A small image deblurring model, trained from scratch.
Training: normuon at rate 0.013, 5700 steps, batches of 64.
Data: trained on crops of objects in photos (Visual Genome), 30875 training examples.
Rows from block 7 of a small image deblurring model, named by matrix and row number. Rows with one number belong to one channel. Each number is 128 + 24 x the weight over its row's rms, rounded and kept within 0 to 255. All counts start at 0. Numbers have three digits each.
After each channel's rows are labels from the 100 images, of 14976, where the channel reaches its highest value: "peak at" is the part of the image that holds the peak. Only what is clearly more common there than usual is listed. The data: crops of objects in photos (Visual Genome). In brackets: how many of the 100, against the usual share in percent.
# convs0: first 3x3 conv (model.enc.2.1.convs.0.weight, 192x192x3x3, each kernel summed), inputs 96-191
# convs1: second 3x3 conv (model.enc.2.1.convs.1.weight, 192x192x3x3, transposed, each kernel summed), outputs 96-191

convs0.64:148129120099130126146125136177128140106114134108090110145107139126116102094125153110133125143134119112119116089130111126115126143117120115146113152141112121145150124101183139139137177111125176162115143150137154151116218122198139166122121189133140144165101129133140114137071135155159124139
convs1.64:096116141127125156142171122098099103131145128145189136145109124160183114119084093123153130099120113150180121136121142136176156144130177123125088116130120103106137140163145125138161122146167141120145150131114122098130170140119122132122135068087116132143102175120118150167173175146119159088
peak at: bottom centre (45 vs 12); bottom left (28 vs 9)

convs0.58:136151139155135150117150158135144146118161115109143134131167123147112115146177117194147182162168140162134156118155158119158160128104139140144129146150169101109124132168147144136137137126073147129137111130106159185114083096099146140145102116138135122134142136145160072106094109127119125123
convs1.58:119096095101158113175164123117149155130114157154144133107073131101109119164112102136096142147145104100099132105145116131130087143110136157126176138128157105120109104130138142103105178129150130128080127122134108138132117140168115125122115128116127139116095147162128141104087077149135104140
peak at: middle left (47 vs 12)

convs0.63:107137103146099098106107132101156119109136113113139151105117136149115155118185113130137116137151127131122100110132113135162145166153145139142138139147097093107124117099136127134138093124124159138164099156123131135107172101079137177181118123144093121168161132137133140113147092122126131087
convs1.63:096103106085135135150124082133135181153134156100100095077097157137108138132136117128095160115103129162145183141175155148130088128097107154120119146187164125133137126206143139131128142076128120110119185106149142173162127106162090064134116109106126145169144161114134106136107123118137109138
peak at: middle left (40 vs 12)

convs0.190:128127126134125139089123124131167135180107136112085137110112108145141107111159228143133121131157137126106142137109127139102129169199078136186099147160124141113083121125129146127134132103162119152113141129141144116149087101108125054125102151116107114147123140124104139096085140109160140149
convs1.190:142136137129145136137096154146131111094115114116113084118127125163100101119127132104094082142090110090113077118082125112115146088077114121110106091139151127126118133142111129159129130168155132163109125066225143134127151118131122137119092129108134147159116144162134128138164116133105132127
peak at: top right (25 vs 9)

convs0.47:131132159166134148151152157097117159140135147130120168124134182136150145109093168168118120107162132108143112132154125120159115124094135107141100128083146133127104116116141150119098099114122113113136143121130071129120167129142150155139131158155124143187113113162084112145094096148147147134
convs1.47:133142130123084123138113137098114135162086143073118121107092107095080119101117122101153132101141138121115099094119128132106143153126129116149169139136122131110117127153232126130112116118115139142115133122127119119090185127110123117130092164137121107170139094158130154140153145132135122132
peak at: bottom centre (50 vs 12)

convs0.92:123130120115141084145099133127193120103117153142120106131130101102107142084149236111118134111130111123116121146123124122153122147194091128122116112139132156132107127121141116124176109099167175122168101112139152148112129139103131171124140134133111104133122127119121161107110116148156133155
convs1.92:156090170129094122143148135128142149129139151126103153104109115120136094076103099119091123149132098141139117109117112132124158120079133052088139130101119152111135138111125133133098141164145113108134135146183145165098127105138129117147144132097104112132117152136122129144102098112117107097
peak at: top right (31 vs 9)

convs0.2:117139149155123154108144152112125067095138109146085196142122105182135123110128151137135110138164153136144151114143131123106140122177158125130140116134114072131142106104114125081131096131116080132126130156120163113102111126110133099124116074157142091175129108165085121137103105146151127120
convs1.2:118138109114088148147109131158177137110117134142139172127080110125139132116132112165128107114072141116107111103110110150127130131138114105120157136136114156149139148151114109117129163139119090093137113131217114156120143116124134119151119138152132134138097126189122135128148135129118123126
peak at: top right (25 vs 9)

convs0.69:182108136139119089149140111177119146132118104149127140126185141127149152162123047114144142125143137145123151051112106150113141121133130108149132109118118118122138123139122115130132107170154165096104145140127112119146118134219112156087125121140130135103088140114087146130108129152133129110
convs1.69:067145154123106100161102122117109158087117118132121141093136108156111108121070120114126109128099095094117108120168096103123104161094131079106111132117136134131129153128105128148136133095159115149091150144192135135133135117115131114151161151102133111151139117144138116138144145131106115141
peak at: middle right (44 vs 12)

convs0.89:148114101160168099126125121111128113100151103074105095111154099182105141126103190103119115110142124140120112118095135130082118140131148127115118091115124129158143118116141128118164123116119117135153129136106100137114152136109136111132117162131163126122120163136101152128138132120148129077
convs1.89:101111111165117148109145118089145109189077116156118153144121134131100086117102113129086127129127105136090124105120139102135115104162098086095107191132161097125135140120078134130118134105178122160085142126238110122138163142122100126149087158099152142146131176122124111102080123121115136138
peak at: top right (42 vs 9)

convs0.24:129151133156151152116146147126160132130168149162156137144113141166138167126152118133134112099089111107164145169184128136134133153148138168148134131195124111079116138142112118130142117092116183124155145136106097141119192125203141083157115131139111111097145108170146145101084125147157152102
convs1.24:125106119149149143141128119096141157112105155151141157110088101144162116116105106125108141114129137119151120122130114111087144131071094115098138114115141136175158128148159132140147129160126117160126161129117140109119133122104143096120152119109140127149141130110136119127161162137081121112
peak at: bottom right (32 vs 9); bottom centre (30 vs 12)

convs0.85:151094127138137122112089121163157134115131141153150124161142124127107140153111229118150113088129114107124095142132162134121122130161118118141124142150119126134140162113129149139130160125158110146143113112134141139162142161162112124131134131107114120110144123156149167133107167162131118113
convs1.85:092070125103116116128129151113111110167110135121106102144114119115085101090115092128087099125097134135107099128175159114148158138126112099073153143121121124169131106129115122113111102121143133116111117117182124093136122111143136130137064108143133147129176121134148152133128135098135092103
peak at: bottom left (31 vs 9)

convs0.133:103108112169112138100096108090093139097094120124099044120103102110087097136124077096122130116124107143137152148156142119123101154082127118156127147139114149153057130166119094128096091129119136172140136101097170135135050126137138154113095139108126133129127123093157121108111108146126112149
convs1.133:115141092115141137123110096104121077152144093150161128137155156108117130120093185117114121108102113107112090081099090132117109094124113129125165128097147155097156131122101146073159170138112140130144122169154116105181142094139129149164150130135156139143139135117111131130147125113114150126
peak at: middle left (30 vs 12)

convs0.25:107129145180141134108136168106130127106135140128116124121123115124116146102162124183104128117150122124116132135160123136144087118177135070171122128190149119137104112137142128109167115119128107123097127127126091095164110147133107139123099157112080133114113130140130117147176143151108110096
convs1.25:099109111115166146099090124099173109132149161124106098125102142130142088126142180117078154157102149068108115122107133108127106118153137173108175147157086180092128171123108152126095110167134165121159127175113182170117141103112123125109108110119090127156104126111201107135104167158140156122
peak at: top right (31 vs 9)

convs0.99:109148118120109109107121123121155132138091141149120130135106114107122119135163255118125136115137139120131111161148139135147118138151149116138125128123113136096069130114096134124135120102108112098117125116096128108128101105154153113118116186137104128171131143131130133130121130140131136145
convs1.99:106124168129119158102171116092145160149141144107139117111113143121137117119091086097104116156119110131137135110092115145120161112149102154130139168149117164158173131126135140111126117080092145120140113133176141152141121186132120148109172128079115135122115157124128089149175144131135115177
peak at: top left (41 vs 9); top right (26 vs 9)

convs0.67:144154136125113139159124145124123140121166153171128124159096122138148104103137144106135125134108136123145134153150144139156116160089115122114137175081122101095142111096152107137112090132162163102143150139152129115111080139173160097153121140142149098152145126148122142123174142164170143177
convs1.67:125094136187141149123067139135178103112108138104086083121115125157135133132142091146159137125142107140152111091187116117086101140164093160114164104172133118106119126193156129107096146120131119157126150128130170114117119130107127102112114147132124074126146136105133133137153145113088144168
peak at: middle left (43 vs 12)

convs0.77:110107133156160125165121130102133138133091135127159099145113135145161146133138232134137123108129144158119120140159143148103107141180146155126117101135140133100148115154111106128146151109139125134122124118132093137128154107130148126143112097118085129133118091093146140116092113146137099136
convs1.77:150111127163088139097110112100138111125161148095131107101094134109139141097098118109110124099167115111115147115113130110126111111082119130151108125135145131116124142138126153128163102162114119091133132111201133148155136121119128143136140153140137141125089121107101130103153104156113127139
peak at: bottom left (25 vs 9)

convs0.127:123126124136128156147111107161087138148108127098131131135143127094145131198143161127118139133155128172141151137119151127131113145088118149149101121143116131155147115123134128139135113171119098112120107114125115149153076129126121099117133128134156135070127145147121141121046112122107132083
convs1.127:140176130101150140120116113169152089163146120126135156138169141093106143133114113134153134094115146125118133105089116147131115135193129122073135127151141103120097118144119149139116150113108120131144135150124085147119104109150114167143148118186161146133165094085118107113162136127145083102
peak at: centre (36 vs 16)

convs0.153:121115129139140111105145140162149141175148169177124134123092166148096153169134150108080117142118127147120135132127136146099087144127136122095142112213119132121097142093137125125208134129137122149133153108143167135119142154115110059127107164130144126130125150137148142154136092155119133113
convs1.153:097075112146122149142150153104162130136144154095100182125137117138169153116131133189101125149119155155146145118138124117116121107140148119127105148127101173110111124129114169155143126110136178118121135086131121151147123141159183134130141080126138115125146153133148102146129176145107116127
peak at: middle right (34 vs 12)

convs0.0:156146126124116097118133115153121135087129125119140102144130139113147064110126208148123100105141110121151068133118117144110125130193133138116114118157124109141106093175145140121117129123132122133140077099128151141112097105110118177117141114097126106140117112120119127136134128138112134143
convs1.0:099153105160135132110109100061125122137132109158167106135153091109093157122119092093130132164138153151108119093131144099158143122079102115130095131113092121111139135112105106127085123137112090087105172131195135147181138115129139149124126139109130133148129114110133122108128101127125147150
peak at: top left (29 vs 9)

convs0.53:126095125129163165123131169139125108115149145104096129112128087101161131129141101096134120151118126112111105119113115112096115128094110097116131136111123113169160092134168138138153102126104167147085087117105145116120051113111144151124108124147121122136129138126124137127164121096099138123
convs1.53:154111115156137138186097154088151147129129093123110163106113150106122119122127145112085134112142132142135123133140121131120147143108124133125131115145136160147098137137103084169109156116136116101133146148145140173089110102141132088144179150127138174109137090160137112134132108106167133126
peak at: top right (29 vs 9)

convs0.88:125158100148110104130095123131103093124111112114108114102097132149146130127120204127120137086128164081116125132101114115081111132178126120144113113179119138165124097133151129145103108129133139117114157124113140137128125133079139105116123092119128160112125128108114120127125165097095126131
convs1.88:071145126120101093126149144099128119136137101121141132161112114148122128139126140145108123148102137123086172108136144117176115075101147150116136132115122150089119133094135123108123123112137140145180109123231128113132139125139186132120057113147148090106108099132115129144150095141136123108
peak at: top left (27 vs 9)

convs0.118:102130134123138112159141116116157136102112153159147131166118117125126127157167189152111140134124129125131152125142138124131116129240108139130123140112154139135092117102099147137111153109128142134136142124115095119098135124105134143133111143159110118140105143135138158136080124131069116115
convs1.118:132089147123143120115159093113115144169101132101102130130131138132122127113109121140085142151190149097130102087148124133142114118110099103127110132121102138155142156145138121128155121122099115144138120120177163144150141127127134146146147109112114134071119138098123109098124128112138118107
peak at: bottom right (28 vs 9)

convs0.171:171101142116156164145103140108167120110156118090145168117131119114122119144166179148134098103131115103094104104121126115110127121171167110114146130119156108153110157093113188136146106138127172145133076120138058142116094116136119123138112138124109127149124139139144152126134136133125117100
convs1.171:114110080145141121100143148116118127132112127147086103107158150133119156130127106079130118162147129140129118097159093140126116136103086124127101166115140132117131117150139120124145127130140115139096115124204155136124117133114133145123140110112159128127125137129163080136160177127150120130
peak at: top left (32 vs 9)

convs0.155:093117153145108140127164150122140146128125142128131161146111140143143097115109176136143107110145095098101118138108107116108116148121123094151121140172127141147123118119159167131112104079147151139113149110108151135107153119189130210152156135148156160132130121125156112142063168164128138111
convs1.155:095131121098117144174189136156095093126105109110146107141156143114140103144139086096132124120104147115130095104102145158087152150144109119104130114162103103101120116138132153147148125108116160128153135145116079123133182123135120133136156091121119152139143132135141149139095164192147120095
peak at: bottom centre (52 vs 12)

convs0.131:123104120095143138138159095149106107152115123125150107113165140102118172123122107114131159116130116121114140114140112137110150131139123188114130116196114137145137151098107111117151132123125155126103125110159113095134099157133110091113121141120128136077173110102138134150054114127106128137
convs1.131:108100113125132145147125113154159125178126179075109115129162112138123131147130140167148109122103141182135116156133165109142117128141172073130099123120112098140134131144081144144093134146139126083172119118089124148128105103157163153133119142138160138112151167126121130119182117094125114124
peak at: centre (40 vs 16)

convs0.86:144146109142128149130142107188166124158146162151148129116151102130135140154118255095142135111143117138126129134136164134093114151174131136159126135136095098090140114154131132130134123101142126133107112131143140134122145099134143142138129111121123138127115147109131151118086133105112129101
convs1.86:122134111079137143137083122114111085122110114088163127129107117103118098157099048144115125114122103132134168110147136141144136127132077130070100133116127136144149128114135095153113144141118106115146117109209119117154129124125114129132124141113111105139087123098148125141116147103134106114
peak at: bottom right (25 vs 9)

convs0.30:124151129117167174121138133113106122133159149101102154144155147145108140093160122145080141167117111110105153156159128125115102123113132179138146145180148121092088127103077121135109142137117176124102168129132135088138152137133137148137133133139110152151127120164138162144048138133133115138
convs1.30:118053118167108095109142088109140149143116106169111070115128093162135119145152129097147133097069128076119114087086088140122106153162153132116115131154132189146091117129137131125129111134127128122145096090142140149120150130124143146075086127117107096144134132113120144119152137129101172129
peak at: middle left (51 vs 12)