From a checkpoint of a small image deblurring model.
Model: 10.3M parameters, 40-pixel images, arch unet, norm groupnorm, activation silu, widths [64, 128, 192, 256].
Training: normuon at rate 0.013, batches of 64.
Data: trained on crops of objects in photos (Visual Genome), 11.8 epochs.
Rows from block 6 of a small image deblurring model, named by matrix and row number. Rows with one number belong to one channel. Each number is 128 + 24 x the weight over its row's rms, rounded and kept within 0 to 255. All counts start at 0. Numbers have three digits each. After the name is the row's rms in percent of the matrix's.
After each channel's rows are labels from the 100 images, of 14976, where the channel reaches its highest value: "colour at peak" is the nearest of a few named colours to the mean colour under the peak. Only what is clearly more common there than usual is listed. The data: crops of objects in photos (Visual Genome).
# convs0: first 3x3 conv (model.enc.2.0.convs.0.weight, 192x192x3x3, each kernel summed), inputs 0-95
# convs1: second 3x3 conv (model.enc.2.0.convs.1.weight, 192x192x3x3, transposed, each kernel summed), outputs 0-95

convs0.131 096:116098121132097108120114087103094119177095170097108163126134111117110152123138146129131096109095118104071159115176159110099146149103142131166115188140113145123123129117140133080146133111161118124105142110139115137174127103087128105114080181133106130139135121153117125156108127108140142111
convs1.131 086:103117124096122128102110125117131113094118137118138108099132150134125110107109113144096148136136165118138184156099148181141109111169141153147158131122165142152145166120160169077170123078143165136189121118129146116096098157133117154147147064106118112101108110094138078143158133124144163116
colour at peak: black

convs0.16 089:147178175152197154138135120084112143101129127164159185171118133085092130126114127119119120133166151109104158141173109115136127137135077119144134098096137115119109128141147122110118120131104151137148130133168109132152080118130110135123141083131108115162119120145139158133116112118133101139
convs1.16 110:160143115158089104082116182138134116154112090135075160131149154154164129143156134123127116131094150112121084136127108130099168097113132112086101129106134103123129140121122134148102147099135094089139121112153144135106153094162104100164092175118152140159148105109131128119086146146162126116
colour at peak: grey

convs0.120 087:126102168145094123085126121133157133131108134108120122073085127121141129129102155160142116105124146169129175143204108133150145117129078125136105155108124120120096106092095128138108109130146103090094157131106099127121129153128113107122096123130117142166137109124157139118136107107147128149
convs1.120 071:136149120125138173112132133156127121119150124114152118136143173121082112177122161071077123109110108194098140082105142115134104093136125104137143133101138095119133146129119152149127126172128115134145066130112105127138159139133128117121108147084096183106108136134096146127160160121070148140
colour at peak: black

convs0.77 101:145136158124144124124144144076191143118089170143129074168127112128111104157128105086126101124112153112141120135164109126143118119150123110121135147122133133134148104164118124140109132135147138172129141182128111140110099130176136111124150134111142153121108119090128164105124147137184124167
convs1.77 110:073125095144142102148125150121105136127121145104106137129139136138135102171090142101108110075150142139071088097088122117141098071134129114098121120140114096125120153117134114136125154111105093112122125157133124115138122120113072134117110088099093121062120112081101114116143119142153124081
colour at peak: black; white

convs0.69 097:149122102109122134115142099116156121133069138093134123087120136160130112186117155143122097124103142128117168120131116113132099134108114137135126111122124115099140140107083124134120140128120193126115133126152148169107156139160158130130117119108104157148126098134137118143123120101204132128
convs1.69 089:087121163149138124132118124159119107104128111124137102129115138115113140179102130085130173141177150151159122150093158133137132127198156089174115125117128124132142127150121141090163153116159124151125115144115121146106097126095119153095161071114149204157132077116141139122124144135101133100
colour at peak: white; black

convs0.102 111:155137117132123113152152146133145118117070113102157090076123129162127121133168129186136127140118164142132145135124136116130145142121183123174112106109147129135106109108083106155093115106097102089121100150112095111140127139148181110120127143127143157120137134133161149063153117163204113150
convs1.102 091:102146135126164114090110087121158121123128154111103148162107141126120100178127156116131112116140118130102131148104086101176102156147119189113123146119129141138094142087112142121125150106153107142106130106149120117127074137086120142109111121138130195165093132062117175154120081131173139130
colour at peak: white

convs0.128 159:145137075133078151118115134125119156087112102120133189104137138136138183119131108126122140138137180124168111121048114122137134141146121173070159115087123103126136158096127145171122124158140117141135136122109104170114106127105126128132121085116136126136147112126150100134142153119083149102
convs1.128 138:104130143142114100202129175138142123115109167128128100131122121116103134145150139106161129120103129122109095094131130106109140098131100118119128114120091154146119092120143125081141115127120128161106121128109094097128132129124136101109127103113070166099122098109079146140112087109146078128
colour at peak: grey

convs0.111 095:142130139132132120135103093119124112105139113171123095192124151152132116116143108157144110152150101127129140120154131104130108132110168119132114173155142125135107107096123085149114081116177101129121112124163103079093155105131113112122122144136096164148105118127126135106106111124178087121
convs1.111 089:119131124120154101121112161150156115134098142116168128099103144151165080125125130125092116140120140167138075135116090124138115136141134128075087132157107183137115152139162146104075098143121143108102110139154125135113120157138137103151103102140125182111142131119146125101136128142114118088
colour at peak: black; white

convs0.115 101:131100142125121134123151120116144142142184163110160153126091072159137131098129155100125128129128108145108136149099148109130108102112157113112138161190167120108144130138139115138132106164114089148106138141138126105137175098156148131103119138164128156093102129134116113151107130133146098130
convs1.115 097:140156116153105139127114130102125119128100154129136104116119135163140147101086131143125145125109112118081153112078110132144084136138115168109105117152139097138125102136144146082092172112146148125139127132159103158120131116133071141156132090132105128143152087078087151100129133140186140143
colour at peak: white

convs0.167 103:129119115116088139100123113120133111138115079216135160110119115134131115099110149113124098107110110123153128112143103119130095116132169124142128140084104129092137109068036113118093144117158103116116118098122112090136177112143110121088101139091135147189150099114125108125112125131153095127
convs1.167 143:119169087166123114130127158110076153099106168094153107129155104177121135107121156117146152156168148161134119131115124096101144148099150135134165127117137111152102097140159105101149144105117156112105103134132150166149139112138172152150147089155097127108113114143152101165116147144103133126
colour at peak: black

convs0.184 108:146091129130096124122118133113198115176119145126127142187118094130128124108151165171132127159109125163124130127224154154132142128078180137175126109112117105093113140081118123112142114128132103112116125134113144125119168131120153096142115140110125132148122130145137142108114117108175130126
convs1.184 113:131142108157154141128140116136152124117133101118097138082178136127102157169112113148146139142138104149123147122138106125126104139192133101130130111130136126148119129143139129086113161101115150132123139132131110128089099148111121150127118140101134194093121128159155192116112128076096138122
colour at peak: black

convs0.141 097:146131127130135150125158100153178122078093192161140153110128141143133153117128147150111129143196080117200156104154110133131135143127154125144126175116146130124124115138128136127126118140118086149139137129133114124106159125133135098108082149127091089107115129146102148073086129114181118140
convs1.141 093:075108107134105111056106191115141152127147086093133111114087166150100114123105117091129140139103123114108098126116123085139123131107128143138109141109091124139086130163115132104089150155144135159123110110174160086175131151123122102091115101113112180104097114096100084147104139135162122161
colour at peak: white

convs0.139 113:128129123117117109120092114135103139122129062132106078091101135124098109133113102126119106130120091148100132138044113082095121132113088116134140093074134087156122133076115107108141126121104063130123122147120102121134102087140099136133133067109127098111081119143155129136145074117072064148
convs1.139 086:158144109157140099122110129113157134140133162101113142115123120109130140152104158117105124104103150159109114150137119105172103113116106159105117113139144166129074122140130114101063178144140110140107130155182099158138175178124108119065136127068158085129177105120138156148084135152120110126
colour at peak: grey

convs0.91 105:141106135121068131128153117122118121139151202144092096173133119145120099122172099091113128109127135103112135123091142102116124113126135152091155186144141111074171109148111138155116128135168137158128132151106124119129162137151121149113106141136141109104095103122098126103139088147186134152
convs1.91 092:100135118150091143135154116102108125079096192129142107145141094109103137118077111137136146112122141112101138151125121131148142110122098127200158143133138119135127105120147143074130164081112165118154175115137153096134141142125120090114161118140104166108106126126125123124099131138141107090
colour at peak: white

convs0.169 115:142124105130116110137109106091183119126110109089103099176124135125092124120187115167109132153136139130124153118151142139120148125135129140148141109139119134129123115096089126147164131105136121093091143122152123132133175130156160133130131136125137142139128117135109137128128121076201126099
convs1.169 113:130121110131122099107111106153137148117104118159154146119124161074146084167090125104154141150120098170105124113134140145189158151153134128120134129118124148119113139104126146115139103108109135117146131114105108139086082188127094093089142126165100178122118102132119187116105141106076125087
colour at peak: black

convs0.157 104:116162120151167141123135137141172106152146149115135151110139139134151136092144144145139132139176138112180102112180136157133142144132134150150128049102140141157127127132131129148137140166082139183141160134123126133149137111112110162123129135120109125112123161132108148143112166140111130088
convs1.157 114:115118154135139122120099122129098121152102145132112087134101155201104098158121105104101070122143084114099161142108159148120069152149151117112136147136142138086132129106140154145091082104133135096146147116119085124110134121118184138134129128139121172134134104152104109121139117126144124142
colour at peak: grey

convs0.121 091:126113136139187155124124158131131136121081147148151112191128136133117151179145138151140135165121131147125111140143144100155143126158144110150132128162134144128111102124111105213150124131106171127106119116125149074096123133144108161128125140119129169132100134149133128159131108141130136077
convs1.121 086:115088090125127132133090139125119120152104129144099122153083120134125122196148146105136102094091134124129108112127115093113117091169129155131159143136124159134140098099126127195111075130132120145122109101105121139161106158121137109136114154124128148081141170116130132138115133151110109150
colour at peak: black

convs0.170 102:163125107136079110123123142119183112119110184081134179162131104132126139106142152156155112151101121127149167129172092121148122125141131116147150139121119139080097107149082162100094130123144121109115107138116098117096144175152113139125103131136110135136147111141108114123100123174165116179
convs1.170 091:152124111101136141105150105098130127107136128121110126097125152141150117154104117127108104101114119128112116122082097116122090111173116108130091127128107134111146183128130135084181142090104130151144143127118138123116143133091079155115103167092117173147108122126114167095095167078119138116
colour at peak: black

convs0.124 083:172119103125117121137153123100182157139132107093092168162143137148142147141124168120084138124099142132119149095128111118153100119127121103149108160126121125083122125155140160113128100118131169120116141142139176098159156115190144139131135111139136142117131148136140125123133142133182138162
convs1.124 077:129176160128149098131102069089097106121100120156128121111110113097161147160136107140127113137110101124108102112114116149105153131132162182085077127147140108109128147110140144132133117093066154091151088099142094127144151110123124140072087154110144170104156112119163111143117145103121121097
colour at peak: white

convs0.103 129:118102186137144126103128127117124130141129057105115157153155148136135117084110115081118124117137153130093173096073108091099084111119116106091112171079101135155146124129121166108145103109142105142126130102123179169100118110085147145138106101132146111110123103115121083118164115104033118107
convs1.103 090:126130128097118103125117164111150142120110151142151096132129109139128143149144116126145133130077109108122126101133102129107119097136091093089094135150117128138099106122110104154135166107083134101103163130106104124138125099136105100109093105059076164081100050115086157086098115113117151100
colour at peak: grey

convs0.162 103:120095077100098124108154143082062108132139123174122113156133120170119138114135160184113121107130137135077125113067125116105156105139149137077139161102127099110125113142072097121148109108144117144126117113096126146143109143135151103111092156114132119097110102114105128115111156139168094110
convs1.162 110:129095128150107163128150160107113150115147119110165128123144075164110125111095103092130101114120139140106122138191083161125147103104165151110109109121115129123090112188166150134098104098143152133129159151129124096130168143142115125107162108140114119116150166103100091135123128152123151152
colour at peak: white

convs0.2 123:133135116108194189109152129066095121164160123140131087205114148141083125129150137114114117131148127148075122137157151141118138137158167158102132137106151108127138131156113123136121108119124204147095130117112135142095150142157133097128143098139137148119130143118147137131121137142101124168
convs1.2 122:100113149147076131113115125142117163105119165163115090165144080151142154121116143158142161139113135146172148143129169148126134130148142115142133140083127106109153126116114129132114100106148158109175128077180103123133105126149125155130151117119141150107157098133103153156134155137118108097
colour at peak: white; black

convs0.133 113:137097102144133127102111122106151118109122142117160110157111128162121150141116138132121118124119119102097115132155126113115115115123209093086114162114141151131127154135143131092131126118116086120146140122147117085170211102131123143115117122131106143101116143144097120124081081107149120134
convs1.133 096:118137102152110132113159148100120146098124174116150072101129110177116122084086129105124136175091129148123100141119085155137117093105100125117098152135143054144130109116154150084137147078132170105135133106121145149083074131106099110087103131161112162119129065114114106084142152108157128113
colour at peak: white; black

convs0.182 092:141155143110131101127136124130140130149053116145111079174121134091137091132154129088130084122112138113131151095156149142133110129122145104177133168176125129114132125105095137150132113146140095148141138141127136126080169145133132141112116132129112110130112121113121144122151137124184122138
convs1.182 089:132138125085132121134134129114100112143141133130136152147139109160159137179118125151134123140108092159125132135148111141169103106171129139130123166154153125102132156139144098086082156127126130176101153126171122155152134081101113101116090113136149193107071095157073158140121101140074132114
colour at peak: black

convs0.135 088:143100168135050148102158136194159118173172083182148084163132103144143123113121129066172113118113125115091135134158124147138132117134136147146133086158144139095137141115113143121142106114148122138130115122149113111057138122143120134144168111109149132103121154141159138111134155168200136104
convs1.135 088:163151114117169146173130122118117125120146119096094113124128109157121102113130148125122135138114109099156156148118117098131126104113140103110121142110108118136126082147095112168137122130115130102119125114118125097148124122096129121123109114119119178095131151113146144079136125134090131124
colour at peak: black

convs0.176 090:150065125126094148137098116168132126130089155110124156147114115149127138123160128152110123136094116103091139140167136104125123122110196155134146161132077145127088131130115125076115128114111193105120123124152112171149153153131150135156112126105123145100121096132123155121154113130219144141
convs1.176 091:082134102157119141152129116124172137121147144117142106109153130110137130204098102125151141098092112141144119129136085123114112101175122103076096137174136135125113145145145133088086125114137126156135158139097113112095165160133105126105156134082104179117122148140140173133097129142106123088
colour at peak: white

convs0.10 089:132110110125099128140127144122103124187175069117096151129128135115172137159109117182133107122172133132093108134167082124131090127134091099108106124136127145132128133095130137119113142115137076099121133129123144127164138149118107137123144100131138070102104148118123150110098119124115120132
convs1.10 095:178143186110196134112118117123141108128102110132109146088117151059131150095139106133121111137140109120084109132139124129133116156133146144140148131159121133117126105090102129127158128131106211107094129091142121096108151113155113166126154137131149155158136123135150137127140116147109135098
colour at peak: grey

convs0.19 093:122140174108121126116098163072131100139137116106096138086122161104087172128106129142102151145166137118119125155127129144109147151128161160132150134110114134086153108184139107154142200125103096118154123138147162137121072104139112116145160129133155112151132129113163128142175149108154151126
convs1.19 083:112093134128132185156139118144101139133114137115139113140127109129126137124159121120173169119079116133107146065108108108138138139148112119128108115131104100113135099083100167155129087172105122113126133107122089141111145160096190158110134129106135141137092130125085141122072108125152073125
colour at peak: grey

convs0.58 096:113097137114113098109121123104160117133141195088143159118124112125102113123134159177152125105108115144132174143202128136121143136135129134099136139174125127109146112121117075149112121128122144130117082126111078147148186167148126146103114153127122149140113144112134130122111135112194114114
convs1.58 093:085113109105102128119147132113093134093119131122116137148120166073122110165157146135096123115125129169131121173130148132164122126177126097129144119086130123106138094132144123080073139114098108145150134156138156098147077165101130103169104116098124137130175087123163150105102134107101121143
colour at peak: black; white

convs0.114 095:130114163118129117141142107194110124168131103177103116105117125131157142171137140106132126133141155122146134116104106129144107135145114123103143137152109147131160135159109123086140108142142102158131121127109142138114105152140100116117144087138106117110092132103130120118137131140088119080
convs1.114 116:138120140142129114182099146096149125125136146110172145127164122149129160122157114110110114125099126098111109127089101104103088099170109114104106120150143112119110115141124141165133127122126150116119153150094106108127136135169090078115105124102127164075106089120126127052100090115078138130
colour at peak: grey